python train.py --dataset="photos of arthropod specimens (BIOSCAN-5M)" --horizontal_flip=true --norm="layernorm" --norm_position="pre" --layers=12 --positions="learned" --residual_init="none" --precondition_frequency=20 --lr_schedule="cosine" --adamw_weight_decay_other_params=0.05
Rows from block 3, named by matrix and row number. Rows with one number belong to one neuron. Each number is 500 + 25 x the weight over its row's rms, rounded and kept within 0 to 999. All counts start at 0. Numbers have three digits each. After the name is the row's rms in percent of the matrix's.
# fc1: MLP up (model.blocks.3.mlp.fc1.weight, 768x384), inputs 256-383
# fc2: MLP down (model.blocks.3.mlp.fc2.weight, 384x768, transposed), outputs 256-383
fc1.286 094:453541527485513480514513495492522500487491512491533505525520514488496501476519504495462507494517468487499518477518504455507476469516511486502531506508505507482502495474475525479483529512457541496477465470496472518473488468492498530469505527471496487503498450478515498479464415508485515471505504529482477446544458508488478482486486483540521507471492498500473516485486502517533520526529
fc1.287 103:478516509452540479511475530476534482492515527497542517471489504449524513492504515525457540509471512480512521512508512465487509481485488505478537464515514464518483516521441507505509495502461468477522489485508510471478489473485472473489506509499498520511432513508501525516497503452480502520539503541514518488457508441504471498505496501488480474521508523512534467530462464487491490515484
fc1.288 116:496438505545533490479508546495524480515496487516530485515544491474482516508537482502482536470495541507523478534492524512525526519466552464483510536513489484484508531501511496513462468521494498518476494531487504445549519454475472491523562495497506475480500489500480506498503505531501515529472533531486524585498531535504498539467531475524470505469516538513484506469514498483509510442506
fc1.289 097:478548504532513459461505544516471473460493482518487537524507486475468510486515512505540458501518477526522510533478500503512501503453523532498480463518499446503516497500452469501483521528444511485539441498526498482466520519502481505520507519501518504483480501445509429513479475528512504533468548537498478545473506504503561504506519504481496511547500505488500517507493515524520499491500
fc1.290 090:510523498498468450472499492494518482516512496504516543458525515499550511497509491452511499490498529507559506483431508501523488440483483512491498507470505496534465470467471554473496500494441545504515468534507515487495504454527511501498471498519533500477497545500484512507446486468488514514525520480524504500482470506449448513467531498450481496549506540499490505503504503538522495461491
fc1.291 093:508528478487495549506518526521525489530466495477466554513520559499454471504510505539480512519502534502463517511473545558480524489491496483481500520478532506498506505460512525500528536495463477531498511524524454523538485470545538534490509501497492485549498518502524495496492494558497534513488508532480512518504503493509546508475513486457512561496476499520477483521505476487522500502511
fc1.292 102:535478468479465475498516462484496464440527511509513522486514512517501516529511522492504498493501469477515483508560490465510501506508480507535527532482467491509510520515559474550538510482461494480462467447505514531494525518532483544482503525526512522501489528502497554497513497476458501512482475521505479506503475518462475497562467520484490481489503512537514480501534537496517471519467
fc1.293 119:562495495504499504533467522481493519517503516504522506520473496498536505532492487486487495496471523509493443504524508474466493501477521528505496466505503534472548492475468497487471480455529514543537473511508525452517529510511512545464498524561471506492493474530496465522516508509506521506515507474481495438462496448490498506450491490533472474493483534541494509502507448475493507523552
fc1.294 092:468501484513460493499465509468505447514490495450520512498491509455497491488515509467461487518483530540491515509479484512510464533526470468479483507482498531447490534494522491542515507518458477517520514502524516478496480543523482499557503516554492435484504498458508475524498485534492452508484506526474506511464525473507536491509498507448524496543525481535512530489498483486550491456494
fc1.295 091:466578522492468494513513490508463439470466541474503520520491548484531496453485515498451499500484549518504519485448508540477455488504438480524514493459506521538475482474542505483532497479487501529494497517509486481523493518515475493494486500529537466472496511489475530487481547506509468497499467468494469487492488501501505509537524472475500470527514533482487516511481512482494430498499
fc1.296 094:510527466473552500526498505452553465476506516491482492462534525523474491492500495488509519505490510505522489475521556467479474484516481544499484485488513503503500525489512483480485530485455550497476528464506497527489486520483503498487489533463532501491474478495520507490494527480532544478483474503522520525502518509483483488504475533536463508494475561497510505495479474526499469517488
fc1.297 106:529513559467473449503529487529465496467503504500477487482463494502517525487488482495507483515528481492473485492481479531540534521496512506494481465506497483508521498513541480480492524502490541490486507493507483467497541491463483481550520502482459553478493506444525493519454470516519511545509509521493497515514543459514486564484485467486469506490516486519514460504517491470514483470484
fc1.298 106:519503493494513454514496484486487520452485513507476490487493472492479516450524467505514501510528493525472482478448483482478523502505491481494521489517498479492467477485487487447474488499490538460479544524546485512529483478499565525514470488473496529501526494527477464527491540551517517493464501538473511539506480499474502557486478501493538548519475482469501486473463470473493503486490
fc1.299 090:472493517515494493504494497486495502457493518446467459517533521473570498510515547492458455488520530487507511474534489466548479525507507504493505511445518530450489484501417455460538528514470461500488510512489501462450493487522485489482492492526479512468486556486507532483488500485497516534517494519529499501495506521515486493510512535442484494528482499511471532492494495499490510533500
fc1.300 090:495518493493485484533481486480539498519501497490489545518473476535503473477482504483520501460479489504482534468508529566499456539490543506493520499476476501477498494472511549502527510532505490530533516516534505524475488435515505492505471543507494544459519565490522524532518524495556494489496535509504528472506554511528518499469537506482517453464497535500481479482524535509517505452486
fc1.301 090:554533498484468495523535529492511485463512500518514535470496484496507509490474502489495463477512501481524494534488500514496441540508473478501480480487514470487530518525482511505488557521499476544500515502486525520471531540472450469502507497474462495481487476530492503512491536478549500485463515480512469503474515454499506470491484519495484496465522514541540485479469467441488490482509
fc1.302 099:456512487493471430515484571476493520539512467513482559514459505500514430489531502467500508515503461467529509506508479521496478527512527508462521517522471458532506456486538476516536503483477566494504505515502516494499526498528491468515493458495491524483560496454511503474459539484503496502472513489464473512530467570495507529480478556509504491456521485479505489475484483493485492518492
fc1.303 141:514531552499523509507497517491493548503484476496523500476545468510484504470534508512502453491487542492520555463463528495456510496512469434503492521511496473535520507475512494505489483477493509515494505474520447551505512497465499460501511494492488490521489469502479478486521515491512508494531543481489497561518501457502513512464545473506498513443505523534478477447501552547474510523545
fc1.304 095:461517513475507491497542493507489447503529543505482510455529489483517507505497493513528469538471513542512510507511477510539469513506488508544434532485492468513528543513509469504542516470473502533520491477475501483509528512514510511491479497508483538478540535490494505471489449508503512473485476525492542502484510520501447497486483563500504550492524491482482486501495530468555499496502
fc1.305 096:479491505479525462485515467520526480501509476473458525491468499521520462538505515496474493547489527499541483459497509476542494523519490507498475530466521482452512562452469490513477513487484504499542505519499505487530477465494531458569474490517510490526503508466504499541499495507493535496530519521501513506515518473509506466475524470510508469528512507486501475484471532472427538492540
fc1.306 112:525505484482500498493470491477551528484495500532481488479476507484480513497517512461524520505471499544487494495526508466499456472486458501502462485473533546476532512505544518485473512496456507486467517504527499484526500510520485497523510490518486554575466446501500494505540500452562495460464526526463476514464478460549502538539516505543523473452516468468498519481522544495490511521482
fc1.307 089:486478500527503486521481466526493502501506477524505512452504502538489506489527494488510510502506486485475527472505500525493480471562545509481520475479491526526466473492512491519524485522443480521512507473503496475456514502494486499452504502529428473504508485544513489482476526490489532504487500509444513548492502495508521495508488546476463509471534475499550513529466515521518480477487
fc1.308 111:502465482467503505534503533505486475469498500525482511540520515461435485522499491464458526527450498503416509486517503495558533537491443497521485511449533476511485485490518505472495464510436489477510486494535487483550525499487546489459489484489531531532514454523491458453532489554518505508512504477515514498528498534492452472486487488492524508476479468467496498485512534525563498476474
fc1.309 097:495556514499467481492522423515473504506471487460472504511471524514508552586495469475509530460506487480482471476492495488502464516520502481506493512533494499471521517550501520472543498488503499499502525463501499507465500558506485558525513448539494515546518453522506462468461469431511496498485489479465500523521490495510500516496526480483475509511511478475526537519499503513504517491525
fc1.310 091:484482499499492505470492503508518468507521509507516503499481508499490460527510496475503461502535495492525498497500529511508478490454515510482497470460479485504482531474550461510554528513532481499476495496479467454507514478480495481525476526528507528511512517477508539519505518563514486514526491547483522521467533519539561473464519492468539491560512511498523506506496474492517491503486
fc1.311 093:478514512537537478521516492483507537461507531494458517503482531481473506505490520482497468475486474488536542528483505501504478483531547442503497469489499505520533539511444474495495477479501481530539496491475536499488496519482510499482544500456494494502477522468522501497480493514526534480508481502480454468503486501536500449496528494535495518518545512495490478497535494481495539505445
fc1.312 099:510527492512507487502479463502457535530508534455502503536535504484524485499480496448473457477476480450488493503501511526518510512504478490534491506488489466478452496507526497473472545499531475502523475528506508537547507503511552488483514493499508497462519520467482489509501502484506492511470536467489529490527487465501479533484439565500489484453510498515494489534505502526502494490478
fc1.313 092:521512498460486543566497443505478496509503526519454481498540547479483490501461463458483471482523504481505497501467508530507512503491487522469480498508536512482494509483501521491502481494447521474551480518537512502524496506445493491507498462533480535503505523504531493489492503493488515472516508495449475445511479527496549524492520473473480524501493559521525515502491523532506486492484
fc1.314 144:522518475481553525522534483497497492475500474518495476521478512528474498501512481522509519474546472486492489502505462471495528505546525520524492529504486536508470497475467510486504504492504485464498525496489488534516445486488488492470526506489571539469499479504505541491474499511512500472481494501493510553507493475521520538486509518484502491512460569511538486520461528495497493485515
fc1.315 096:539501514516460507495513488469477538529533517492477499468515498505488477510524494531482530496525497477501543475485525510478515498514501471501487483510513541522454462456504527534565475489490506505517513504449559511495492504488532506536490531493520505510494492516476484491476489506574412460515480481486486502493500513460454519511513509452488499498496459527472460510528492481452490472483
fc1.316 097:480491506511483547487479469475483523489527478524502520441502520548522461496509489502477505519494546505460552475498512521526474521503516462490464511496500493454486550494493512535528496515500465499469476501456466557459520537501449426458494486494525508504477507469521500505485451577516513493510457501489534494471484524499512510516474473565531502535541503474480482498535500500451515482488
fc1.317 091:491519456479540408515539448513514506528501474537531508508575557520497474540548492480517544459525494512483493502493508509475493492529497518439473511548524516501463513504467460539477520515497506499474486521497481523469526488469503514463478496504478553485528493469497489524494509481523447529482525541482479550513488553540502510490502468483485458490480523528503498509492507537520522459527
fc1.318 095:513487455509535518518528509450478502500512533491495492502487477453502519514491503480472483504493507538490483471444508523514518532463530471483510502504462497489543518435502497496535516481485511512474494516521508511485473503550516455539473500510516489470463456480473509512487497460480521513511469510522510485501508477443511441527504516479528466501543474469505556501515492536497502475512
fc1.319 103:536485505497469520538542534523472525501498502541446529497557473478498525518535497522528485506535459531531501471534524513456471494519481500564484467483491475491547527485513489487494443524562492469559531459496483500489504539436501484511479492489502476480533489468483473463502454472526491491519478493463484516523481518488516425504515517478507486511468530490508540487458497480475482483508
fc1.320 092:458513488535467477477463494522536490459501482471482479501504507476489492530495502486519483483472458448443519494494459492499502531477490478487498477521486469487464507527492492508481481477497516473482477538463482484485482509444498486509502521483447480498506494485474507500518523537499525537535435489497493513526525532480526479479474489492475584505494511518496493536493492487506513519506
fc1.321 083:509469530482546498506484516537523520479505512509457523491452573520541514530505511505495559483488492507492440498549487490522509514488482482518511509467535495525525489487515480514516492483472497524526510472499516487530530575499534496477496499501479462543505518496528503489487507533552552533511521521488560467521538535494472528503482489490547478491494520498523510538507453539519489481497
fc1.322 113:482529468532505464499451526517493521500542527523485469516486508488484502486476513506488457463495503469513497488518465479507474526501504515488500492526502505525516517527507498542533464471474484502456496491516499510502508491475497529484488505569479501491481484515525481541468478517497499443528494475505525525503487456491465511495496546489565478518492447495506490479531452458492521501481
fc1.323 098:497499521429504537513507472466487504496494540429480545522482515526495495464541499459513468520519508459522530457511508535483493528527526474502503502504512527517547468463517465456556520506493517499508494492492525481506478476495491556495527507525483491530474505478480521524483462487487458522468503490477466476497520521463517530535485479491557489515516554482518468477507508509501484478489
fc1.324 087:506508463472532525521502505519485508510506452496485506471458543514536493497476499497514508488539510506476502503468506554499504500482518513482492508542478491472490516478536501486470524505498474524531483466483525499519478522561536491497520490509462501517550522526480485496525483531479497494489479531526473508532488544476515403518533488485521537529503501522470507547519480452475465497507
fc1.325 094:531473497498558525498482482510503504466496454481461499505478485468507563486487523505492484458485483517523522500501491521536471536505466504495505485469504461522477483509488504484502471505472463530525491522541506535519499523485478465473511488503494510518499480519500544463532482486492457510531531519529466527469460456496524516512589451498496462533475489550507496489518505501464490489498
fc1.326 100:494510522490497477522486484490487462527487537527488486492461490495507441534474519487469477457523534501505529492532531523526498456500496475512511443491490504491480520514534492534472488501473522512476485512516453459504498518494472507477526492475452484508538526504512511470508510527530509512503487519554479494482491482555471495531547488497482518510529486427487492514464514502496492493478
fc1.327 138:494480491556534527513489522542477491462475474482491456462483490479531488530536517509488481508512530469514501494518512518515563529476541482510526491544487535492522515519512510542488496486525481468471522531530524521498470468460539519538496492515496544466502472544468508546493518525528509476510516486485475521508450483488525499473523471482499485532485478497551473517522458522495507495494
fc1.328 116:494515469476524490507468513514533488480536486538490462487514480481511485501488545538503511536525521468503488479506473447563484475486500489490509471496476454442514505519510511546449470494466469499471493512513515497502510466503477499501534504530502513503482431530508493501522447461497561500471547473499524477478534510497486530476487542498506499484536501473521496508485487493512531474481
fc1.329 106:525493476516451475530477529442528473538502485512492480491492499485449532486521488521489501511510495502469508492527499542481534500537507499471480481521508482474503493499516491540559467530482489466546500508501466477512488562479470506502499491504470523512498553546518480532540487474528478494509504501504498551486520523500509490485485487536480476487508516512488533530535516486537490439509
fc1.330 086:440528536522477466532511499441496488512545491484483506531498502500466544485544476534451488521502543502497492534515518527512513491527507494491431481523495477481457465478524524523493487531499501486490465465489465505487521492488485473518506537514487477483495506495478484538477491494497466507540528522496473505516509474503485539491513529498501491480516507501537535527511533488509460476548
fc1.331 117:452453507490479488515568525512512532437459499497529506484480526497533475489508544468520486488519519506484476504485509473531492493549553566498472506471527489497490486524519488486537513502475533504461506481491470495525508524547505481536496490502462519459461472523534497487537488495490491512468521496513522527483459458536505542473514514549429496519500509510490514545471499495522474444499
fc1.332 097:502514477471491487476521492512502493514528487476485473502567517532469471467506489536454537526523467510496457521527504477466546529476482439505502500499461485517480443457488495510535483515533519483483528522498476469514551467499528471484505467502504498508514513538463504480529475558508476509510414456525506521518493458498481474518492459524519507526500514501502509473506507485455484473473
fc1.333 098:496520507511509539486486453495514491490493472472462524502469495478482499501485484487501515519512502467485476493479482505492507500550465492510503513491508503482528497456453470476467511523514506462490522503495513473476505540526480487483473496490505524507483543490548462508583490505502488508512467529502512477473473489527483475544527467523486525504498490539527502490539487515510449496479
fc1.334 090:496496499503495500493493482505516493486531482497529438525472473450493497502546474474473488446516571491482521516488578477433508532500442504536516505480519519510470528485513517493540483475514506521472529464497488466508543500507499517545497525497518478515500493487522531512483487543476494496508505528496483496472516529478491482481483513554467504467454474512512454533497471489504508468536
fc1.335 090:508498529509498509523533442496500473511543474503507495476500490477544507511523475546494487543529529495533453501477514463477492508518502528525509524490489452474519510486530510506479473495493483520489514514492498515460485505492495480490490511505526483508469558437471491499464466459500515476472472473507507498483474506528530477492478523504491474492547482458482479452527452485515478472490
fc1.336 099:476531497518527469503512455470506501552544513466514451468482505507503501471489488490482463541499500475508530496488465484511504492465466490511527477529496498488578484507528507530523504493435518471511472467485507526507490507475498470524499506542536561477496513510510485532525446482542494488474510500459503502462494479475507501513497532511503520516452532503522531488521480495464458501505
fc1.337 090:455529528540471561483470504523539511507493508461537536510471495538446451513532459510478523471477487519490549517509490447531473522516452495485507497529502478500475475473510516517602545500501481522513483541487494496498495539466515493488516470497525494510500483445546473467510454545521509504493538490503517487542448506488533487516515486488483497479506510513471476514520497510477541529530
fc2.286 092:476478484453452510495509545513574504477493517479498521504480511463487503489520528472469499532529497543512487455501494466525493487537520479463494543487520490473483506486527592461491520520483568521520534453506483515491480452496478506521491546536489501522514482479506484519453450510454516458483507486495498503490464490493526477499460489503552487490530523496509480492485485478517469512568
fc2.287 094:484513469506459501489507472482520475550478515477492461498535554557515505495460505516515494504488451513487487467476454490511485520523494471528470516470522506474460478500493468529486514520528520512469496517533483525525486487519556493473506492473518522469515497484543493511527513543530510523455499498524477511518518507458502491510529493480524489507514458514545511495522513444514508528517
fc2.288 133:517520490521481501484484487502489515480466483514469467491521492505492488525473544486512513473487440485559526533455491485528470497502530533478469519484522460501514502523484510497493545482501484505505462513469480497540506518494532527515473494483468522485526541500505503535460463474493503509499492473477499490500479482505498479537501478513516491491438464485484538490536510537490543508502
fc2.289 094:505546495500490478471485487519476526503480519526488488515511539484496503469517517495444504538487473493474535552485497504509503529493531497529484571472508460523513557483496544535474493491499549510483503533498481483488480495501498509518465478512514502495540472528487543493491475486462525506464526499507524457563464524492500488481542444522539522501519495471490541514522483488460527495504
fc2.290 097:474517505482498475519469483520543469527497531502534543501520486525524500479516476479520511464516547504527488488458490509515465493491472510472511506498483492500471480481507548493507473530486526506526498527471533541514489473531503470500449500475548510421509554481497469507467491526483521504482531487502512490495466482471481513479542476475476512511495531458493475547485524500507537489501
fc2.291 106:505521477459472534532498538533531467493491465483469511509508532474476480507529512501467471519445541521470499483503540528500512480495530481485516518481544483471492507462494511526522524502466472512526496487494461449500464465518533517481510509499535504542509479532505497498491490512479537518504513548505518521519506464510522532522539525477496512475454496497503491511482498493526506483489
fc2.292 096:484524516518512507520453468545497526475504494501528518527527494524481509482509504492525474495470476534548545503491482505479509504484540563515447505492485472489471508490454484516479494547511510499524497501504509471464536516527485468479532491449511513517518501509483501457492476474431508525496465498522497479488545481489508503504466487545416460499472512511510500529475494509516482450501
fc2.293 114:502495520494499502451531468531475474458513490518497511504485508524513479483526534550490492516534487484502533469494480525509533534507462495506502502521516496498455483500519522460536499572482535464538509499479498521459496501490494492521512458457490471483521491534494498525490497511497497454531524491560480543504444515491518496521513475480503524514573499460506504529476498518500515487501
fc2.294 105:490475501495494514513534513480475487523470509523494485489512492487477506477462516487457493488501452481486520451481492477562503485529526478507480478480493491524500501535567501472456542490530502518507505521504499464522508527517511531520481507521504537499449556474499519515471515469555488537491483468546475519474480515510515479471475501536492491489514521514473500532537508499516486543504
fc2.295 096:498445493480480508482482503506503541489516523510525498499514458477496490529509475494538496499511431486524504491546512516511539495485531496505513494529500447477541504489469524493467506527497512520480507477449524481502467453485529521486506516480482482530534504494527499522504499486532497516469506501500521517529488483479492482475469517492468497465498476494470433448508496507480526509484
fc2.296 097:480535474521516508468478552503537494459481538504500522479544499529497476503494483477506497504502506492520514455495545496503480438487513534507517479506528475455510526489538512511483472479484449496478498476505531451488523520485493487500528539462509520480482476517508493476454484507489537506516471453484513489510488505463510523490471545539478510487455511469488494507496536538478488479538
fc2.297 098:493543498545496474468470559552503500519517463508495478494517530502505498512470447530526561546511466517432484511514494503455492498479469454518489498506457498515489490531501507486452479459455556431461503479499494514500481498500492454530525477442537490508502494470488526488489506496470471493496488485541482512517509503513427483462528488489478514472533488496514528512505490515463496515526
fc2.298 116:487499544490500498493538500540487493533485520473502538527514468519499464518461522499491527499464505481466514487488537481498469512532499546528517528509490533530501501531500512506538544489484479485512490526472490469465506503504497478495471502536487505526489496510520538413471489467492450452505487531497457497460501483547496486477538511543501483487480506524504511546512550518529466482481
fc2.299 093:543491488459546491497474561503535505489491430497487522493497520547516502526461499508484523493514515440508511475509505512504474486491550524478471537485526508452489472483501487546507470476478534484474507451501433509510488535516502510507554526473526548516489496528501515485460479490465460531468478499489502479504523518484534513459520506524506500508531504496513494501488526515490474500538
fc2.300 096:511500516477493490553467523499504507485479508474494549517468519539518502458474475446541506493475481481476486496535501521487473475469535509470543495502537484537480508431518534475505518519515502517548521526524509536514485453520485504460493504488507498456479507456501504480492517512506465492500506487503529475487496530503475467496546516461513485439518521502510483483536517512497450452442
fc2.301 095:477510541566476506491479461509550487530475505502499490485495479483560527532443481505552449510514510517523531479483487486552471502462495541493478504550519509507520519526478502495477532484481474494471520485483510489506474535503531454473533512533533502497500494485476469495490555452512494512516525484501480465471457512505479491496522538492492498523489490513477512461553492510477488510471
fc2.302 093:535530475467492548505503469488498474456501515455533462456528468479471485532517516515509465510497530535513518493496520444502523474488489497546474479491524535501450518507427528465481472533519490533551519530505500485480508515520504505484541512481452503493484526527509519492502512513498519522521470482527548533477509467529497511500526471478523478484492524471485538526502533527516486482489
fc2.303 096:492506502477507476492507447491459466484485504530509463498481516504539475509494489498512530500515485530490515539485509481536527506500516591482467493523475511491477491487445493482485527504511501507497460509485481483476511508545519506498499480492496478475510520495534490497478528502480481505536512526466521483513517496491507457489479548466501451541485506482547524519495450508484515490468
fc2.304 101:524517463506523504467455477532508495515480503495502494498512486487517467519489506539504531467502509498463510499464484526500550493488529551459528479493488521520456465460552534486475482544494449479508472512513498507500474519476481489522516490505500501538470504490506537553523553503517539499491503488480499489483496486483496483469516484493520507465486501454525487496521516522445536498491
fc2.305 098:453506483514525501469496458497501474542463486524479500497451485467538476546471469518467489483482511509510472495498504506501554525514480463491495498513532458502501516445527526548524531486474485506506518491486502451458458482505478488503503500512502497501486521460550466482495534507518494508510500504485498551495471462551524472461486463453516476489488492553494522495514498454456540495560
fc2.306 102:529529488508493448488513531526486494532523490544561465550474491518501540496470519539538470514471510535476522525488502535517452481449524555477512528488476504483493470528463542513499495506482497462513491526510461503519518512487555539536541540528493492507509529531566504499516524498530472491465501479474485492502544511494526501542497461491495513500505466508491499503462504443505504510517
fc2.307 091:473488476538535532478473443479518479535489484550524521481511496502462464502498480531488471482460501514513531499509512487509505457508530448496484464496502517499496466505492476492487483517506497551499522453493496464511483487485513513477515505489520508501505483512496470451466522492491528476495483517441526496511486562490516525498463526494487538466525468534536499525494519507508463479549
fc2.308 122:520498462554532488511501500445509505445472517517508509492530506523549557509488504498488532520471538460523501489479547486487497490513493522505491539545490511509514491490464491476455468494526536499537477499465484506476511497503517477504437515476484493536505468525542514494488476520505519481495521522491501526498506492516526510488490538514502521477495525534514482521484544507481494503517
fc2.309 099:535495420504462520540499488545490506500469481484489493509498511510460483486502506480506521473465505497504494495488444498515485494540475473509497507504493468530517493461539507494506505500512479512486477474491513505490552499506541467517477494509495489475503471459536456502480502509465495475506500501510512502533461464525493519465494495497503506506477482533525502497494515526480509472483
fc2.310 097:501501491496464525503508515510494515485494497515467498502532469543486462504523434511480524497525521514515509495467524472473504518470549503520525481480534457517505498471519475464526505517557510482482520527493496507538520523480490502476515475521505533519497536517513510501504485528516536502542501527477511540512486511521507491521478497461515496523528499501516513500510451472494495491489
fc2.311 108:503522540515521491508522491481508491505474518502453532517464537533490494477483527486501525495484498490501519517481468478519490482520527453488510494504514498534510528523451518469471541523515491501518474484499556502480520510496535491463506516484513481485488485434529496511474464508518498478538498520459477511499524500574541516462544498556485509515509487504475528542500478519483524535484
fc2.312 101:494455535509488494485500550498502505495508483470459490507488468550514507493509477543510512495529500474493521532525492481518526522440499501471452503511531453506524481512504485514533473459463529503496495475509498484480521518495479515505510479458517486497489458479550484509470522521478473471486492488518457461500466548494497508481492530543532527519490524514456501479517490458504468503475
fc2.313 098:508504519490482510559527466521504504535518500490500496490520497478497462487502472513442509517493501499500473480496490523466507492523473497466484517456530469545518518527471490522525450492532505491530482498511456505532522512477485525450547465487493475449497477498514513530514477501480545502490487481556491439526471531522525472482538486441543470477520532508544466533508494515522493515548
fc2.314 131:494500559511474477496533502470480489500475478509532489512510510452489449528510508520551468502506543525529489521518496484519493527508495500538485491488501529494520514528462491498460497492482472530505502476500531543499517505467478504494454502484507487550491505492513464516468503483520508542451519499492472514488504507483518506471515493512469501481507491571504525445506488503536530519541
fc2.315 096:483494492460523489498508526532528481496468529494526523519496492473510489487505520475487478504507494527524495479503477474491525524530490484507547525484483458512520504490522470504478501520489490504501536500502506548527496493531508465447535459544493491512487525524485550506505509480450506525502470517528462541525497499515559488490502493550522522509488525503507531495459539485521500512504
fc2.316 097:507484480512505526496523484535486501461504501528518520478468534484524509498471503455503493504515484546496510502511498506500502482545534490531479501560498542501521524506468538482541532506507510493511503476504548512475466502526489484499533477496523551449476489522494557510479474498504553543524471522520544485511529512445452485494497491461516543506518494471472516491527520513532442520488
fc2.317 095:482508448531562442500503478517544496508514448550520525504525526562469463499496445505544498473519488463511501495476465517525529504514509451484473488532538496502471498493519493555477489531499551479493484497525510504459497460510522522516437487501489504514516480480480501534501492502527476520485516549466485513477497493519530497491494501486511480505482515511529481519492498502537549469533
fc2.318 105:502503497484470517515473456549516499483557470478499471486545487521529486511492491508514512481507531515517509503546502500487462468518457525541469517504529461502515488532476491516473477506505476486503494487482494499508534512465485502463509493507487492532526465505514534488503510537497478485495548484510505503517509519539514507529486518509502504528474510538517430473472500475494525521547
fc2.319 115:566506475493527524504518513496486517467524450542496488537503442514506517485516488516540501535457452493535523477509534510467510482501530481520475498469441519498530521489526444450493481522507520479513475473450520518496493498470497546492489487513469524533530537468505457471497503533537520504463496535499464513511506513521551491510512529474494460510524466506477519518492485455514520518484
fc2.320 094:499562444535504489454510523509510522519507484462519510540493509536510498496490523502552502473503454474494494493457457478503522496501442487501540475516514440475498493504528476496508499468538497458462507532478518472508525493494512486497496536505486502487541497511487488491557489483485567521504466470507467552546522528496525504452526506492486533493507497492533519504510487467500524523518
fc2.321 091:489474487540520549530520533501496491505494438505544485528512522488535494513547494551481474467473537460517512530520516527472486536503490460427490514496487437494526438509528452522497449484492491556558541545532492467473502504513505510510466488547539495510551503497510537507524486465524521491488501504464494506474471513529494494535519531502501467551493475506515538506514467539487490514508
fc2.322 102:546471532512480508468471497455501508526483464509530521537502496501475509538493489514492478519509466469494533486478524474497535472534549532516519524503492515535483513498444531502482490455522566537520496471499497501504537480489506554481536526515496515506500500480467518493486521496517508510525454545486519505479518483492493568449514515482487534496488518463478483497489505498525481541489
fc2.323 097:485528563513526496534474502491476526506478514496533498505521480500486484441454513502500509547478493527509465489466507512501515470501484496504493494495491505467494526493528522457502483530481538495511509486483487515561499471441492510480510490483502460536514538529473521523498476510484466523503491520474497534484566504448506455475541500438498521494478483520504460474468502515490535555496
fc2.324 094:471512472514508540476477465535488510467514460475475482458500567511555526511435517480492491484453486517527458485477453479514532531491492467529549528566520520484465503515484475469512514517483461505514501482469491481509541525554515494484517502487506493537539483474504471500523506544467473463486491524525516485494494504484548500506487494516463515530501514531497516522532496532545516516479
fc2.325 097:528489498489488523509500463494445484451487484513543516504444452467488510470496512545507523497513470477533503529458471490528550519500472474501542517505525492498507498510483536480517490523492472533516549507488527540539454500464491518488515487490491500496496501509505559489487509484556498499481514484504457501448492511506492493522578474537529472515472474556478501484512498490452507445499
fc2.326 098:487465479534535515493503494549475553512483493492524534515509526527532509464507530478512567516497519498486491494482445523511513507477520529489500540502495475466497425436505489464523522483505526497508486498480535545494474476538531517509482490512500522516509519521525451538490482497481511454480475480486534469534531503484503506507440508491508521486515511563511476503459491527513481475487
fc2.327 123:496509508546429526509478502428521475535508514522531537491507483469487460485482551526471482512500523499506472496526482488487482455516481541515484488509509527487539515527532488540430454484481440496520471464488541511505527499548477519527495537513513540552519548511503488488517506462465487545485504498534483539464523486526463503443558517499522483523493496555514525504539468533527517491491
fc2.328 090:464484516534482435500474500517523543546447527478486519495482525497496504509465488457522494504461455463511489535481516518446501489517478494530505514494519508544479491465495475477519500515549527546514544468504495522462529526529514484525493507488509499486496571520487558504506565515480506504472512546509482462487510511526563507490476434543481439470496480507491538500515464486514469559534
fc2.329 094:486492521470490527460470521486486534450481535555524513497497514524543543480507472476428478523472509465514493547511467478520520533463524535507478485545501485535552496480497541458478529503517483541517485547537562488520530457521505515519484544463470485542490498481479499488502496493496466502518534488476538484531508464500502516480516475486509548512508506499479454427488488524493501541452
fc2.330 088:445506544534516429480486567549468532507516470499504495526494505520489510495512455560507491470457516550507503496514527474494516486504497481499499507508505510497477510518501527532501482522486496467496447519496462471508485538482481507489482521519459504487504473441501468502503536497485457509515527531507529481466484485515540485502517481520544532445500459464518495488485513499500545501514
fc2.331 116:484490490488467524471469514492483471463530462495517505503516469516510502483522483498487503499541526525487442520541519500519509486531516480474524475514478473483520453476550514496523515474523439491509523514508494515474523490501496499494536475503493572525459461488465454503515501515515486513512489489510493511477490514532505473477472501504508524516499495468522527490517504546457496471504
fc2.332 099:533468501464478490479550494474537499491514510516480435502530518525519519491504503489473523547566482515447431511501480495493547510489486454514510481485500491548472482463534539506533499510513497477458516523507484501520504461518541506498529477539482518522527495476476470491515427561512488510507431499533505474504503483492517488527520486527492471530501496494525461484490506472470479469502
fc2.333 092:487507495474513459541509497522479481506472484473525509543474468516511461512489496522494473469539465485492541498473527485496468584543546509484484500533504501476518484521494527488510495501496461533490518492505497478506506518481504497556471489468523478455481507530475542502459513423512502482476489491468539512556512476478506494487480508522494449502483549490498499486482496484484545468495
fc2.334 087:487472497493453515482499527502527478465503507517484543496528528542498479451483487498478525464512523513519514509520482499511514462487457499499480495507511480424504438493509493539494513468493490458496493539501497563552471468528476467516500433500485511520479506524489515491467528457501501453452470507531491498553519535513497515489512498476481539512546511528475537492489539479493468536468
fc2.335 095:499481503479548512497544513534425498517473484521514498450494482498492485522543467498542495521495479504548513520487513467514536490480489503488502500441517475515511495473529522475498451525483429550525482499512532500484490498504481518487517509473499503466470535523513492492531471485479487471501477443473499510492493504499525505509520525439504522486513461500460552476452510500548518496476
fc2.336 101:497517533493499456540435473508535507465513507472484502484478469483512522456502507514530525529534495505526577507483476490501513520502480513508462492464487503488506521507504496496513506508504499490489462557511508494517456466487464475533502491522449529480491493511479489483472537443472488525468495504487539513477511471488536472519508499502467516506497525514498479464478497544501457485540
fc2.337 100:511506469532539521508496530545473505558479495538472528489465541527481524484505504519495553516520496522474503508520513470492516502491471502514493490498488503498484538503478468488490472497499478530505519462521459531469448498518496512494497471539491513548506477473524479490495514515487492483498491465493501473509542515508511512499458511463483491474506526517512516531505482500509509481513